A small image captioner, trained from scratch.
Training: cautious_adamw at rate 0.0018, 18300 steps.
Data: trained on photos of plants and fungi (iNaturalist), 90422 training examples, 13.0 epochs.
Rows from block 2 of the image encoder of a small image captioner, named by matrix and row number. Rows with one number belong to one neuron. Each number is 50 + 15 x the weight over its row's rms, rounded and kept within 0 to 99. All counts start at 0.
After each neuron's rows are labels from the 100 images, of 14976, where the neuron reaches its highest value: "colour at peak" is the nearest of a few named colours to the mean colour under the peak. Only what is clearly more common there than usual is listed. The data: photos of plants and fungi (iNaturalist).
# fc1: MLP up (encoder.blocks.2.mlp.fc1.weight, 768x192), inputs 0-95
# fc2: MLP down (encoder.blocks.2.mlp.fc2.weight, 192x768, transposed), outputs 0-95

fc1.272:70 50 42 62 48 45 70 53 55 49 51 67 71 66 45 58 44 70 44 49 53 35 68 28 49 58 56 68 40 34 55 66 48 34 54 45 89 47 39 53 99 49 48 63 71 66 39 57 53 04 51 45 56 48 61 35 75 25 48 80 71 77 71 46 43 65 55 46 45 47 25 51 64 45 61 24 07 63 33 49 26 70 79 46 31 15 41 56 49 50 56 66 47 44 53 47
fc2.272:58 50 63 30 56 40 50 54 62 72 53 52 41 42 55 58 55 59 42 47 57 48 32 49 75 27 48 48 43 64 60 57 31 18 46 54 45 57 41 73 00 47 50 51 54 40 53 59 54 53 41 37 41 76 33 58 60 48 46 55 51 73 43 59 84 49 47 44 84 58 61 58 43 27 47 79 61 43 46 35 84 20 14 48 69 58 42 56 48 51 57 63 57 50 55 51
colour at peak: green

fc1.193:39 41 50 49 53 51 62 49 41 59 41 85 58 33 61 64 51 40 39 32 66 77 48 58 43 39 44 54 67 70 52 32 54 79 64 41 58 86 66 58 75 32 60 48 53 24 77 81 64 37 74 78 48 58 19 40 73 22 51 51 57 47 37 33 42 70 31 49 43 38 48 71 33 43 55 56 44 55 52 68 42 79 40 46 56 59 21 39 29 74 73 50 51 39 65 43
fc2.193:64 23 50 55 54 50 48 36 63 21 46 63 33 31 46 62 41 54 41 68 61 66 66 57 45 52 24 35 61 45 40 58 49 60 53 44 34 71 42 66 71 46 49 41 58 25 59 87 50 82 46 65 53 63 67 46 40 28 33 18 37 58 75 44 70 38 52 51 69 77 46 84 35 55 55 75 34 45 94 49 54 55 33 43 59 34 47 50 37 50 65 75 57 49 55 51
colour at peak: grey

fc1.597:50 83 67 68 52 63 68 33 51 59 60 54 51 56 47 32 58 44 49 49 39 60 61 45 54 72 34 58 35 70 40 55 59 61 60 40 47 35 54 52 73 39 57 40 44 53 44 31 43 23 36 44 53 59 45 52 75 19 56 55 61 40 81 47 12 49 35 48 58 36 00 38 57 46 59 57 39 52 57 51 49 96 99 45 32 60 64 52 51 42 46 42 41 31 29 33
fc2.597:36 59 61 51 63 70 54 77 41 75 51 50 34 24 71 35 35 44 52 51 59 45 48 58 28 46 40 25 73 62 54 61 56 64 61 09 37 50 46 51 46 74 50 62 46 42 57 49 43 43 37 40 58 55 39 58 57 68 69 57 63 50 28 37 55 38 35 48 59 20 59 56 48 53 60 35 78 45 26 41 46 18 21 47 86 59 52 38 38 67 43 32 53 54 61 58
colour at peak: green

fc1.644:35 55 51 39 24 76 29 40 61 36 31 49 67 65 52 31 74 43 14 39 36 52 36 56 57 65 44 61 59 47 84 44 52 65 45 55 62 44 58 52 54 40 66 48 41 56 48 63 42 41 50 58 31 49 30 59 37 48 95 56 44 48 37 41 61 34 54 69 69 41 45 46 76 64 21 63 50 62 64 63 60 38 42 66 62 53 58 68 58 80 46 62 40 35 48 54
fc2.644:28 38 50 27 55 48 52 21 31 37 51 39 60 57 48 42 60 41 58 36 42 56 46 52 79 34 49 38 65 33 57 55 45 44 31 53 59 62 51 69 11 61 54 69 38 69 39 32 62 51 67 73 60 49 53 63 60 83 38 26 44 53 14 46 72 58 58 69 46 62 50 51 37 37 51 67 65 33 35 29 71 26 18 61 37 48 55 59 80 34 33 60 52 62 99 69
colour at peak: grey

fc1.136:50 77 54 61 55 47 51 54 50 46 54 60 50 50 65 39 50 53 33 43 61 58 57 19 44 71 47 70 52 42 61 67 57 34 89 47 66 33 32 48 66 34 67 55 49 61 30 37 45 04 35 37 44 53 47 34 54 26 71 76 95 51 56 24 38 57 62 41 33 34 13 48 75 64 45 33 43 71 52 67 38 45 54 46 51 38 43 47 25 54 56 60 39 36 47 38
fc2.136:44 66 65 38 41 60 45 38 59 81 52 63 27 44 73 41 28 52 37 52 62 42 32 60 69 33 34 38 49 61 52 61 46 46 63 73 05 57 45 50 11 76 53 53 59 02 66 48 48 57 27 27 45 61 27 62 47 76 66 56 57 49 46 43 80 55 53 37 45 41 56 59 42 39 51 44 58 40 35 35 54 15 18 46 78 56 50 58 40 65 48 46 54 47 56 62
colour at peak: green

fc1.540:42 47 42 62 50 38 45 28 43 59 42 82 45 45 56 62 54 67 63 47 66 43 56 50 38 79 53 57 48 31 42 51 54 53 65 36 58 35 40 61 59 72 44 47 54 35 67 49 60 13 48 70 41 26 69 41 42 24 52 50 75 58 56 14 42 37 35 92 38 42 10 38 57 62 36 47 37 53 35 90 51 62 73 46 24 41 53 26 41 53 37 58 51 09 46 15
fc2.540:49 55 63 53 32 76 51 18 56 90 59 55 40 53 65 70 51 53 59 74 63 36 43 71 47 37 44 40 51 55 43 39 47 63 45 93 22 21 53 50 51 84 61 48 45 45 58 49 53 44 31 32 45 70 61 44 47 42 58 16 70 46 85 28 32 49 57 59 52 33 35 40 48 40 39 42 78 35 41 64 38 13 27 59 49 67 35 57 34 54 33 41 72 56 54 61
colour at peak: green

fc1.576:60 62 61 72 55 45 73 28 49 54 50 78 43 57 37 42 50 53 58 44 42 58 53 39 62 71 51 61 29 65 32 46 50 49 50 26 51 49 57 48 80 36 46 50 62 36 52 56 42 32 49 61 58 64 54 32 85 15 37 57 53 52 79 57 29 51 32 33 53 51 37 31 48 36 62 42 26 47 51 43 37 96 98 47 38 57 52 42 53 38 55 34 52 47 31 38
fc2.576:36 53 64 47 66 67 46 49 50 59 39 61 27 25 69 62 38 51 49 43 49 53 51 56 33 37 26 26 83 65 58 51 49 73 62 24 27 49 47 52 44 67 53 65 38 26 62 54 47 53 47 63 52 58 42 72 68 58 63 53 57 66 46 46 73 58 23 55 52 40 39 42 45 45 49 38 81 49 52 36 42 13 07 40 84 59 50 43 41 72 42 28 57 58 67 60
colour at peak: green