From a checkpoint of a small image captioner: 7.12M parameters, 13.0 epochs.
Rows from block 6 of the image encoder of a small image captioner, named by matrix and row number. Rows with one number belong to one neuron. Each number is 128 + 32 x the weight over its row's rms, rounded and kept within 0 to 255. All counts start at 0. Numbers have three digits each.
After each neuron's rows are labels from the 100 images, of 14976, where the neuron reaches its highest value: "top examples" is what is common among them. Only what is clearly more common there than usual is listed. The data: photos of plants and fungi (iNaturalist). In brackets: how many of the 100.
# fc1: MLP up (encoder.blocks.6.mlp.fc1.weight, 768x192), inputs 96-191
# fc2: MLP down (encoder.blocks.6.mlp.fc2.weight, 192x768, transposed), outputs 96-191

fc1.63:062125146153140166106077179122129080113091166145131169172125110128031109153142088089110110126161158147133131154190144178054133119140108111163131132107126143139078103181131126170128141169161094117171100079061143140103099098187123131100116153104160133122122100125095061163122087108079125063
fc2.63:109122109107069149137132190196199138100163081182096105203107107167189085099180116148159164134114108109146096136129150057100114196128092190140109129143192143084117133106097126099173118145141094121118128120135132105138159161161090138095162135137108182174049103135160108110128117118162146102
top examples: order Asterales (29); family: Asteraceae (29)

fc1.150:090126115173146089113163137125119164143107127069150179127083119081142163171140036144122184135036129113102116145145147146187112133140115091069151124130119141167122080100102109173125153061174138131183134114111144143117094110104121161176077171121176076141111140090138164157122051136110119135
fc2.150:106132156134173129117151088120159147145107086095118098100137128132130178123112075136149230105101146150095069086118155139081138184126059107130139103122133101094131111163157153128160157144126126116125141119147164098137132164102153122145102133127136135165040135129110113133148050170139154133
top examples: order Asterales (29); family: Asteraceae (29)

fc1.29:069110156143156159114112146103154102119105159122155170157123113129060153172143062092114121114128137118123151172172141157067126125147115149146151135102105133158068121130115124177136154140180124107186107071073128145098102138209132150104124184110181120095121099091091068179091075092062133047
fc2.29:105127128113092164118114167206185113113126088170097119174095117161181129091156137178161179134118131130146103118120154075115138196130078190167101139179197130065142135138131143128159097157132075120113126127134149116152154146150118130098158111117133176170057114152149102120132075099154130133
top examples: order Asterales (27); family: Asteraceae (27)

fc1.196:073124141152145138098137148110151109117139143138160170151116128127076153187141057097117129123118146130109142151174164154082123116146111160141155126130104155161093130133111123172146162099202117112197109078088125140102109151193146146113120185135171109110121093080091071197098079099092105059
fc2.196:111113122100112168108113169188186139119123076143124118179099125140161126083168120181156208106124168136138088141112166090069128171137065195151134127151194124053139118159138125158130123129140098118128125128128151106140142130158130113108188135128106192167065125150135122130144049123175124149
top examples: family: Asteraceae (29); order: Asterales (29); order Ranunculales (26)

fc1.342:133130121163122168098105148069138166138155131124145139180088137131127114178163090071077143167106147061079178160165105145107128155161138127139172142089100146111123094107089073171113163113169168139159117115102142146114114161106134163151142189166131148097129169058135147157102077115046139057
fc2.342:111160108166104101155091140210130080134130101164127079156107125165177130091150114158155111177158107153164124122110170109138133181144136114124098099136184157096103103106131112142113098175099049131112122116050124103118161114125157158129113108114056138139037113151159135089146077107185128135
top examples: order Asterales (30); family: Asteraceae (30)

fc1.440:098131113152134149074137148098174106104138140146146174179100119134091115182162079129124151129121136111097136171143135181086116137149101150157136121134093174165097134154111110164161135106185099113195101072106137135097123125180131163112134194124146085117127109104087089198121092114061082075
fc2.440:095148139131155168125138166164148148115133082157138117169098134140169134112152081173141152121151185148146085136118179099075136173129074212162163126139181125083127128168156120173097136140176118141144136135110161095128159122101125145114201138141095177174044117160134104136180072116172132150
top examples: family: Asteraceae (30); order: Asterales (30); order Ranunculales (27)

fc1.331:074150123147108166094130157166122072101095151166139152161099102147077112140154064123116151127142135167136137154138111163073136138130115149179083141168150178122096123150110128139141095121141079125152099065054137149126105116181161141089127138106147109131098086132097091166089079133064110067
fc2.331:123115124129111178152115175145181185117162081186125117182114103147145118084172080136158112123130170109139120142138148041079125185119081177133186129088166124102157110134095094143141126141143112097112133132153139117137161171161123129083184163130123197201039126134129080145144085145151138136
top examples: order Asterales (28); family: Asteraceae (28)

fc1.238:177156165196143121076143154107113137121186135118097159104126187129152102146128113175088189137131142154027161133109093159146097064147107139132148152122148167123120157151165126130214176151151154178145132122135153129147111106159125123147109180185111076066096120108112155144128154105146130132
fc2.238:116126144110157138154105154057116090097094223139139083113175080128067137148089098125096088145169089121153118109121127116150170140109118055147120142124107157162142154138152145194116139126097136157131130173119093155137106112153151102108042109130145110107148156082110115164117131125077145081
top examples: class: Liliopsida (31); order Asparagales (26); family: Asparagaceae (25)

fc1.736:045128157154138165107080171126135089118101164142128162151138106135024119141134092066106114146161158126124139187192147168055127128138106126158140140098115137143072105163139128170141150145155105116164107097078149135089105110195122148102114152092155131132137104121106060165116075098084130057
fc2.736:107128125099087143127108183200189142113161110181068117187110108179180089103160105154164160128111108116132101122128138073092107192112086197143103124137188139085109124112107140100198128160146091110126135113142153111125164159177091107096151127123126177171046103141158095112137108133159154100
top examples: order Asterales (27); family: Asteraceae (27)

fc1.67:065115144160136165095069171126141075117084164148133173175121112136046106165142084099097105123171158158137110141195132181056134110142114099160122137117129151135077093192132144152126136167167095115166094074065140143107095092177112120101113145108158133114119092122090054155129101112083132067
fc2.67:110123095114073151143139178187202137096166086172114098188114095161195094093169117139156150133114104105139092143116166050113117204130110186145116125134179145097125128103085111091169121146137091132120121111135123094137152150139087141094149157139104169174051116122149116109131135118171142094
top examples: order Asterales (32); family: Asteraceae (32)

fc1.223:076116150171165158082117173146159076128109139125129152153143167154048119120130127074069107137155150125083138154167191133109117088123113150158136131158105138168115128110135107188149108113151086098128118080105129151138099118221132129113117154118146108097155094087088073160115101123139101092
fc2.223:096116122100108171107090202155144140115120096166042101174079129132148123133148115138158114094146172150119117079157115116112126199119097173150168127119214136059142095163093112096167157160159112110152123128130187151135131169167105083086176157136134192131046109127139064159124113120135118089
top examples: order Asterales (29); family: Asteraceae (29)

fc1.217:105129117126142137074121133031150186113139134147128150185100107109087130219155066144135135103107158090094143124190145155091112114150114171121175128082130154140103136141157106172128172153216162126181116116113139146061124165173098130120114213148138073144125113092101094196135101118121113091
fc2.217:124136101093150130134170163173130084111117085163153115106107124154156104089153172149162165153150117180153138128091145101119118188136071165129054126183162139079130109123146117197155102137145103141120116092095129099166163096130071112114170082130106167185109162178169135075179051114150122120
top examples: order Ranunculales (26)

fc1.674:083147101132120139124111110131140079103119149132164129172092097143104123170159071119126143104138099124146146186086106158084135127154124166161089128153124186125085135144110150132159118141167100129167093060074118129108114149176148145113129128124142103114112108133115093142105100130050100033
fc2.674:106137113133141176140120170120132178102121067169112117146097114148133117111161080137186126120130163136116103104133130068079137209109094145147175145086154136081147095166131100176155123156163129127141129107133158117120154150133131119066191162144110207218046125119120066125159091137148147123
top examples: order Asterales (27)

fc1.398:099158137166096124111147134210116103104100109103115185081143099095166145127135058134149119082107116109138111138215132164079158131151096097066086141146175144127104167159146123107112103069107094119148124111118183145158131108093126156148085128092133101118132089164159110127094103139157146132
fc2.398:136117149053089167072116155071241087119085120141163155133076110068056132170163181091135080111115135064091146163176208123137130087114122103131142132118129163155092159130172173111141164130139145139114123158114173148216094127164094130134078128140145098133095121090133105149096133149086103096
top examples: kingdom Fungi (31)

fc1.7:080124114120122143074082149114148064106080157164141150182097105126070100162140100125136107129171119154128120121200132163063142115134112130158105143130149168108082118171152145153100126168187105142156075083062153162099096104158102121096153116133163124138115072126099059123142086096101120047
fc2.7:123113098095086148140149175185191146108176086150124100163115106148167084064153125128152140141105128133141101153115183056129107191128134183135132120094161127098107121077117109128159127148122120136139109107119131099125143115124066142102157178141085156189081106130144162099147112109174135105
top examples: order Ranunculales (28); family: Asteraceae (27); order: Asterales (27)

fc1.10:054122126165156081123166141128136154145103146118105168154092123088144134150134045156116201175061129127092104137149150131165108124126100095076156139126161141154121053121124109177136155051156140142167133117121150151122095085121103186175092168106160082118118129105135185148126069089139122127
fc2.10:117101154116224137108142076112146101149110123077147111072139121132109144143102115149126182084112140130101098107090139124103103179118080119113157093114099086119128146134173137178159182106128125099152129122157150077128126148079106108136078147094135133148078136094105115150175101138103145117
top examples: order Asterales (32); family: Asteraceae (32)

fc1.356:124123082157079137076115183102127081091101133103121138170081108118083116130160139130129106133181121138124129092196147163046144139130086116159113149117161173101099136152155122187078095147171115142134056076091165171099105086161160139092152131155147141189145100106081082111133060136110088075
fc2.356:171107124071080110172151184216175155157174096137142112156144140140168118050157107127118131157099159169137125165116159049144110133150157182097155117103163095109119113096079107104128144128090131128164133106122118113107142114093110145130156171130109159186120114147125205105135110127161137130
top examples: order Asterales (28); family: Asteraceae (28)

fc1.689:053131111070132135101129143058142133103101143172145150195103084141106124194156065186121170140127140118110122138189117157056132123151109156152162132115154170131104137178149128168124152111196124133186103104116153152092117109157093175111134178157154102090118118081084077199138097080125112083
fc2.689:135143122081165149137147163141089123129160090158163114111107104134127059097157159120104127132132122151134134140102164079139093188121105168128111117149131131104126096108196136215134137121156129118102115125121117074156146083104064110133153126117076153161126141140165169115203083099128111157
top examples: order Asterales (29); family: Asteraceae (29)

fc1.505:089132123148132104102164132139120153151116135138117179167097123088144123134150050138088204170029121100099130152168148140149114136139097104078144134134130134157126043109123084171129153053156132132160129114127163153125102099102112209179091184125163097135128149097128172162132058095137143136
fc2.505:104132128141217103131143080113123106151102097069122110067102107141125140164092117144166153107129148153126092109085133125119111172131088110094168097114157109100131130138172115184151179157149137114161123143126140106118122152087119108142085140129117132163088173142120123138169040170112140150
top examples: order Asterales (35); family: Asteraceae (35)

fc1.582:041159160115153159130116105127106156114164160117102133138146168151126114149128066194111211087105173185107074140085122133128096117124107183169157130156153144116111196175123182087169154132182148132159136143147113106141153101161082092135140173145114138070125133113153160167129127154159097117
fc2.582:121159100176124108186087115106145124126081112133147117136069088100126126138131133139144077099071056080170106135140128098147135164120151118107111184097116195082061154080145159152051153112137149138133095119056114202086078149137138133154040141150152098156104106103149163104122095114116124081
top examples: order Caryophyllales (30); family: Cactaceae (29)