A small image captioner, trained from scratch: encoder width 192, trained on photos of plants and fungi (iNaturalist).
Rows from block 6 of the image encoder of a small image captioner, named by matrix and row number. Rows with one number belong to one neuron. Each number is 128 + 24 x the weight over its row's rms, rounded and kept within 0 to 255. All counts start at 0. Numbers have three digits each. After the name is the row's rms in percent of the matrix's.
After each neuron's rows are labels from the 100 images, of 14976, where the neuron reaches its highest value: "top examples" is what is common among them. Only what is clearly more common there than usual is listed. The data: photos of plants and fungi (iNaturalist).
# fc1: MLP up (encoder.blocks.6.mlp.fc1.weight, 768x192), inputs 0-95
# fc2: MLP down (encoder.blocks.6.mlp.fc2.weight, 192x768, transposed), outputs 0-95

fc1.138 095:126118126162114134130126101103093113209143139113081116126095112160119136118131131101111092183110119154146150135140124073182126137150141127083117155109130121139097109132127109151153109153143142176141115130135143097142104110114119103134157126161124139129136104106119138100134135141134108099
fc2.138 086:158132131110110171132150118145141076143144110093125158133121132112141141162196143119122111122122120125083136148100115131127137114113125111150103153060112111144121129106120091127161134154137130154119138132130118111137144122126128055128090100112104216146134098148145140089116136134110089198
top examples: order Asterales; family: Asteraceae

fc1.7 141:107126139137136144133090087135088099161109139110095123115088145160136136135118137091179127173142110130141142151123098092152121136171145147120119161131162133132084125120149112152141089161149141165100132098130151096148118107111126113144140113167094153112155090137089101107140126149142141064
fc2.7 154:185080137127155178098158170140100122181168105142147154099138129102141144149094160130104096120092113133091147122131107154132130133077138081125124138138136126120151110126098118127175125152132152111119133118129118165143167078091125087116120143100098171137119110144142122101125137144131089203
top examples: order Ranunculales; family: Asteraceae; order: Asterales

fc1.179 122:133138130113115129128102104139116106191125113113114146117101140152130132133116136101154110174153124121131149156118108065178111128157143138107100153123137097149086152109142084170151099146146133170086135100141138103149131125112091076146150137157111159136143083125112120079125124108137111061
fc2.179 135:181115121136124155113148166132115101151145122101146172121146131095154155153162149146085095111107122126108152133148122150128118142086122132153138132113113126127150117124110093124175119117134148120126140121137116143142164102098161043121118156113117217133121092139137109117130141129120068169
top examples: order Asterales; family: Asteraceae; order: Ranunculales

fc1.616 125:136152125156082145136076133168158121135126130094117100175116143135156126140134171123121149106099092132150143115145147119131058136148139121134108152121101092113151104133151108099136107085137140129129111113172123085082122121116136145101145156146138127121143161076106088088115103122130162063
fc2.616 152:152153142188147156147119136131108081149124138130155106094103139143156144138148128115137148167118155134197135105134126083134114157122144105132164134144159109133116062129121150155172131094116115127163127137130120159179166126117100152149118147107121118156165144166101099171154077145151117132
top examples: order Asterales; family: Asteraceae

fc1.196 105:115143135132094152148093078146107112207133112104127080131091128124153135103137148129143122147127141141147154138112115066184143121148138153089068156109128116143090125113143100151171116117153137124114121112110112095124141148122111121132149139106136119133148136138093126078117117138138133058
fc2.196 098:146087139164147147114158137115102108172162105118145149099139137141173134131161127147147101154113140132097144157076091123172139140089137118122122164149163111124138126107092121113132129149127144132102145131114130145132166145119109086134074126118104197147125108148135127108143172160119114190
top examples: family: Asteraceae; order: Asterales; order Ranunculales

fc1.126 100:111148110147117099141147111160126166164116107147126146118058135139125094110120140144135110163118130104150160138143146118141054159166157127133134154095134129139139126086141087142149111157165148119149118091138136123123119130130118059139142144138171140147146106137096118105143131132139167090
fc2.126 073:108163104117111149135093172154122115153154121077162104087132097155106132127201098142123131104125107135106135117149165129067130107129106147162120097101087120088127114126124151108125133104114113144158111131118118064103162168100142117107137117159136131141127144095148118118091134097089112101
top examples: order Asterales; family: Asteraceae

fc1.438 097:117128134160112154138107090110087117209129141084094093119083121137147134118131128105131104184123123144154142147136105072179132136155142141084117156119146120141095109129143109161163108131129140153125132117128137105151116129113108116136141123151118146132150118132115130104142124149137113085
fc2.438 095:173103130131138170118141140131126094153164104109141157129139142124159147131193147130138117115104113128085142162101112130133150115088125096137098160088124131126136120112101095113162134162140149136132139127111105143127162120116128073124083102089097198138119103132132127088114152148112101194
top examples: order Asterales; family: Asteraceae

fc1.108 109:148151116125122127133153123122133187177145113129118107128123115142142114124130132157098128141132118108111116118138151139213084138127144099143150144092122116142179102121149086123161111145171157099181128117148144112106111096136101053140152150104175132139123116114125145102137125117135136124
fc2.108 098:154155098111141157124172145118113123165153128117120142130110099119152107131255063114172135102116125134143085174117132083186132110126113142123103120103110083133119112137118189107110129129126107135134122134108121112121155208125136118092087099132128122127107149128114139129109151134100133159
top examples: order Asterales; family: Asteraceae

fc1.461 118:133149132115143098127091121103128096140140109149076168136104105133125136145107131117133133148139094115111105143113112162166118119165164122130132150126148140156134161108149101141136091189164158167128141126153172103111102076148137088146126107172112161113122089125146162111120106115138148113
fc2.461 131:172119103126110177121182083110120138127108101132128106150123122057160148121149127090100108114113158120093128137177123166166116145135124126144145136094140139150138136112130131115180116127138147112139107117138113129178126119131117059122126144116126166106103102139147132121138115146134083215
top examples: order Asterales; family: Asteraceae

fc1.217 121:146125112097079132123140099132128118175150118122124133161100137142154109117132136127143097135118109122135155164116119082180109115140138130096079152111109115142089130098130113147143128141144123154115136119139119119107145144113085081137157172095114123137120115106098120049109131106126121097
fc2.217 125:158138131134120172103157119129132085140121144129117149118138139083136161150183142124116092155126134128120147128139104125152130148097133154137147158113153112124163123108095072139168127129122108131106133116126109142158139127119126067128093121134096193116141089139138129160164156154142063169
top examples: order Ranunculales

fc1.238 118:090170131127107126151104122174143102136144112118132159171104115144128094140127110139133100148123134075141121109080125142125143132162169133123091138100129115134127124081163131157156125147104125182133144127114117075119117122157056081108076153109120121160141083114148148115106142138127147119
fc2.238 129:101128150103095121166139086111119154086098128143125136160121121133070097140106107103104165124173121128101098122160104113105132108162126132169129109118137137161100167155184122155134136131162112081095100140171153099113089102152165137161182105147169117109153133119115127155113117122151148125
top examples: class: Liliopsida; order Asparagales; family: Asparagaceae

fc1.582 117:114122103128166110138144118106132144142143151128137135111106135184139100129136124118133111129141171124150127100119133121168138122122130115078113128108118097135101122053122149149085142117106105190119131134080138137190132164146065098153106133099110100147121092133135145131135177140132127170
fc2.582 138:113103104104117128134169137107116179146128122111112119092135123157095110118106123106151135125132138119078131171146145134147098135163152144126126119175122139145090122158141106128100121118159166134129105124134142138108073152124158113101172113133164168147136116114156152126118119110172186093
top examples: order Caryophyllales; family: Cactaceae

fc1.260 100:143143118128127136134140121115126190179151111128136111126127119165144122118128129161106119135129121111104107123145155148225097133116146112158158148085122124144170108126143085128156112139167157098183127118144141112107111104143106054129149149105171136151113115126123149107137124117137139130
fc2.260 088:144164114116154152122160138121111098150141145119109146127102115119143100124248084110164131113120117128155079166106115082181127118145125136123102119122128068134124116127115217116113126135114118122123134133110128122108151190130130128106086108132118109118107135128117129134125139132113118169
top examples: order Asterales; family: Asteraceae

fc1.440 102:138128132145093150144111093144088097218138123105110093123091118153138123111129156112119118172095126139155167127121124045167132128148136145091086155110130109135086094130137105152172113130135129157135116113125120087129126120106091124124147157120123127126147135112109114077123120137129099082
fc2.440 095:130092131152151174131153135133124097170157113111131172111117160134168139146175124146157114154131142130093133138096109124125136139112138094136123165103140091150127124113109085132148139159112127178117148138127125141151148134113134086129058117130090192160146101164130123097142161151117119164
top examples: family: Asteraceae; order: Asterales; order Ranunculales

fc1.207 078:103137113134149129127123117110129142168136107129082145131092085165094135142100136135141115155116113117124093168146152150126111136147147128133153158106134168147151124148144101130169094158180142161176096123143162075125064054177143094128186150178148127126116138093150171131143123119126175097
fc2.207 066:154125114130095148124172096141140148148121081153149096146106121069150123129150106116113133119149125111089147125141116147144115122160171110144120096114123102140105133127115131120135127130161155109148134126179138125150162119134134113117130121176098136140140109133136119069115078118160098197
top examples: order Asterales; family: Asteraceae