{"encoder_arch": "mlp_mixer", "model": "image captioner", "dataset": "photos of plants and fungi (iNaturalist)", "train_examples": 90422, "image_size": 64, "crop_scale_min": 1, "horizontal_flip": true, "translate": 0.06, "rotation_deg": 10, "tokenizer": "word", "vocab_size": 1482, "encoder_norm": "layernorm", "encoder_norm_position": "sandwich", "encoder_activation": "gelu", "encoder_mlp_ratio": 4, "encoder_parallel_block": false, "encoder_inner_norm": false, "encoder_patch_size": [8, 8], "encoder_conv_stem": false, "encoder_layers": 12, "encoder_width": 192, "fusion": "cross_attention", "decoder_width": 128, "decoder_layers": 12, "decoder_norm": "rmsnorm", "decoder_norm_position": "pre", "decoder_activation": "gelu", "decoder_mlp_ratio": 3, "decoder_head_dim": 64, "decoder_fused_qkv": false, "decoder_bias": "none", "decoder_qk_norm": false, "decoder_parallel_block": false, "decoder_dropout": 0.1, "decoder_inner_norm": false, "decoder_positions": "learned", "decoder_cross_attention_every": 1, "decoder_tie_embeddings": false, "init": "torch_default", "residual_init": "scaled_by_depth", "optimizer": "cautious_adamw", "lr": 0.0018, "beta1": 0.8, "beta2": 0.999, "eps": 1e-08, "grad_clip": 5.0, "steps": 18300, "batch_size": 64, "epochs": 13.0, "lr_schedule": "cosine", "final_lr_fraction": 0.01, "warmup_steps": 1830, "weight_decay": 0.2}
Rows from block 5 of the text decoder, named by matrix and row number. Each number is 128 + 32 x the weight over its row's rms, rounded and kept within 0 to 255. All counts start at 0. After the name is the row's rms in percent of the matrix's.
# v: cross-attention value (decoder.blocks.5.cross_attn.v.weight, 128x192), inputs 156-191
v.59 125 [121 107 175 146 126  91 138 158 101 113  86 136 147 123  96 151 141 102 141 146 169  67 136 150 146 133 164 161 136 133 147 134 214 136 145 165]
v.60 103 [194 178 109 170 111 182 107 105 106 143 140 144 161 145 122  83 135 191 131 111 125 136 135 140 105 106 118 191 137 120  97  83  83 148 155  73]
v.61 131 [ 74 104  74  90 107  89 150 140 114 108 172  95 135 119 137 129 110 110 183 100  70 167 142 103 148 140 158 103 124 131 113 102 110 128 136 129]
v.62 103 [101 148  80  90 140 128 131 123  72 141 159 161  73  97 171  88  68 152 160 139 109 155  72  80 139  86  79  86 211 128 148 117 148  85  79  85]
v.63 121 [172 183 103 139 135 156  96  74 113 120 124 160 160 135 100 122 126 197  89 121 128 148  93 150 112  86  99 165 167  46 142 108 101 125 128 101]
v.64 100 [155 111 182 157 113 128 114 129 134 110 149 150 126 125 113 151 130 111 114 182 133 112 113 122 158  77  92 133  74 123 121  50 132 189 126 162]
v.65 101 [165 165  81 137 142 127 145 162  95 154 114 115 172 147 161  89 116 135 148  85 145 118 130 133 108 199 155 130  99 138 118 176 136 134 157 122]
v.66 090 [ 92 141 130 121 106 137 180 130 105 142 155 121  98  68 149 102 172 152 101  85 116 159 125 128 158 108 171  81 128 147 154 198 127 104  84 158]
v.67 101 [109 176 147 122 136 164 158 117 154 157 167 143 115  84 173  93 115 176 174  90 132 177 146 116 136 139 100  93 195 147 201 174 129 150 129 129]
v.68 097 [130 130 141  97  79  86 108  99 137 106 138 153 137 116 155 144  79 152 113 127 102 147 133 153 143  72  91 137 124  71 146 148 119 190 103 174]
v.69 102 [ 69 112  77  85 124  98 181 139 145 111 149 113 124  90  79  72 159 128 166  79 131 159 147 105 140 132 154 133 185 140 109 110 112 124 162 106]
v.70 088 [107  77 182 155 115  69 128 146 145 114 119 157 142 125  64 106 151 166 122  90 117 158 123 119 140 101 143 183 155 108 125 121 212 115 125 133]
v.71 099 [ 92  91 127 106 154 125 155 130 145 162 124  97 145 139 145 123 104 137 148  59 123 188 127  97 133 157 146 117 178 143 146 190 115 106 131  92]
v.72 088 [130  93 155 121 176 128 102 123 170 149 121 115 137 182  99 134 112 114 139 170 130 124 122  78 117 101  93 144 177 128 104 136 163 112  62  98]
v.73 084 [ 56 117  93  92 146  76 117 160 140 122 137 111  76 137  26 122 173  69 159 124 107 147 140 185 120 159 120 122 177 152 147  99 128  84 149  68]
v.74 086 [166 107 111 165 113 110 131 147 123 100 135 153 182 121 115 143 152 152 131 111 170 111 114  99 145 133 125 171  91 122 104  94 120 172 206 142]
v.75 093 [ 93 207 111 111 138 130 174  92  88 154 158 141 105  95 159  90 168 171 121  68 170 132 100 181 136 126 102  72 139 160 127 178  98 119 147 136]
v.76 070 [110 161 126 109 150 148 111 100 160 149  98 112  65 153 131 205  34  97 131 197  91 150  95 168  98 122  95  88 104 160 113  52 113 114  82 142]
v.77 080 [ 83 188 155 141 177 137 132 114 136 142 147 141  46 140  81  92 169 122 144 132 192 157  51 156 129  92  89  96 160 185 122 110 144 116 116 111]
v.78 091 [164  90 159 147 113 122 132 139 160 115  81 121 166 127 156 176 148 150 116 179  92 111 178  90 100 113 181 183 129 109  76 119 105 100  97 139]
v.79 078 [153  93 131 114 140 142 104 120 168 114  85 106 153 158 158 192  34 113 143 182 110 142 128  81 112 120 108 153 121 125  80  39  91 160 131 127]
v.80 115 [139 130 122 151  96 120 134 159 113  74 143 163 165  88 145 125 155 186 129 118 137  97 163  97 120 123 173 162 162 113 128 189 190 139 104 147]
v.81 076 [189 150 171 129 100 177 122  65 117 126 139 139 157 103 208 122 110 163 105 146 134 112 141 124 138  73 106 133 129  80 146 170  59 155 114 170]
v.82 098 [ 67 105 121  90 129 118 165 132 164 150 121 124 100 125  99 111 106 112 137  66  80 207 117 128 130 144 154 110 160 124 190 135  97 106 172 105]
v.83 102 [ 52 164  86  87 108  52 124 104  87  89 149 137  97 104  85 105 168 119 114 113 152 100 120 182 141  77 113 104 139 118  99 131 128 124 141 132]
v.84 081 [ 94 120 135 142 121 113 171 128 116 138 178 147 100  89  82  90 205 136 118  66 168 149  97 162 176 111 117 106 140 126 185 155  96 112 176 122]
v.85 086 [130 120  40 131 109 138  82 137  91 106 120 112 131 166 127 191  88  96 106 132 121  86  99 138 129 190 114 104  94 149 146 116 146 124 144 108]
v.86 092 [139 165 102  94 169 142 116 143 136 155 111  90 135 167 128 123 104  92 167 153 130 125 140 135  81 178 123 121 133 148  67 148 122 118  80  95]
v.87 107 [151 128 105 132 141 131  95 137 162  71  84 147 175 120 136 164  84 146 158 160 126  85 167  88  97 142 118 161 174 127 128 103 121 147 170 123]
v.88 100 [ 81 185 137 114 155 142 140  73 125 160 155 119  54 108 134 138 147 145 108 122 149 163 110 177 140 113 101  61 153 155 131 129  56  93 130 117]
v.89 111 [120 149  88  94 137 179 184 140 115 130 146 104 116  77 130  80 134 115 133  80 110 150 160  97 126 171 153 108 148 156 127 113  84 104 176 101]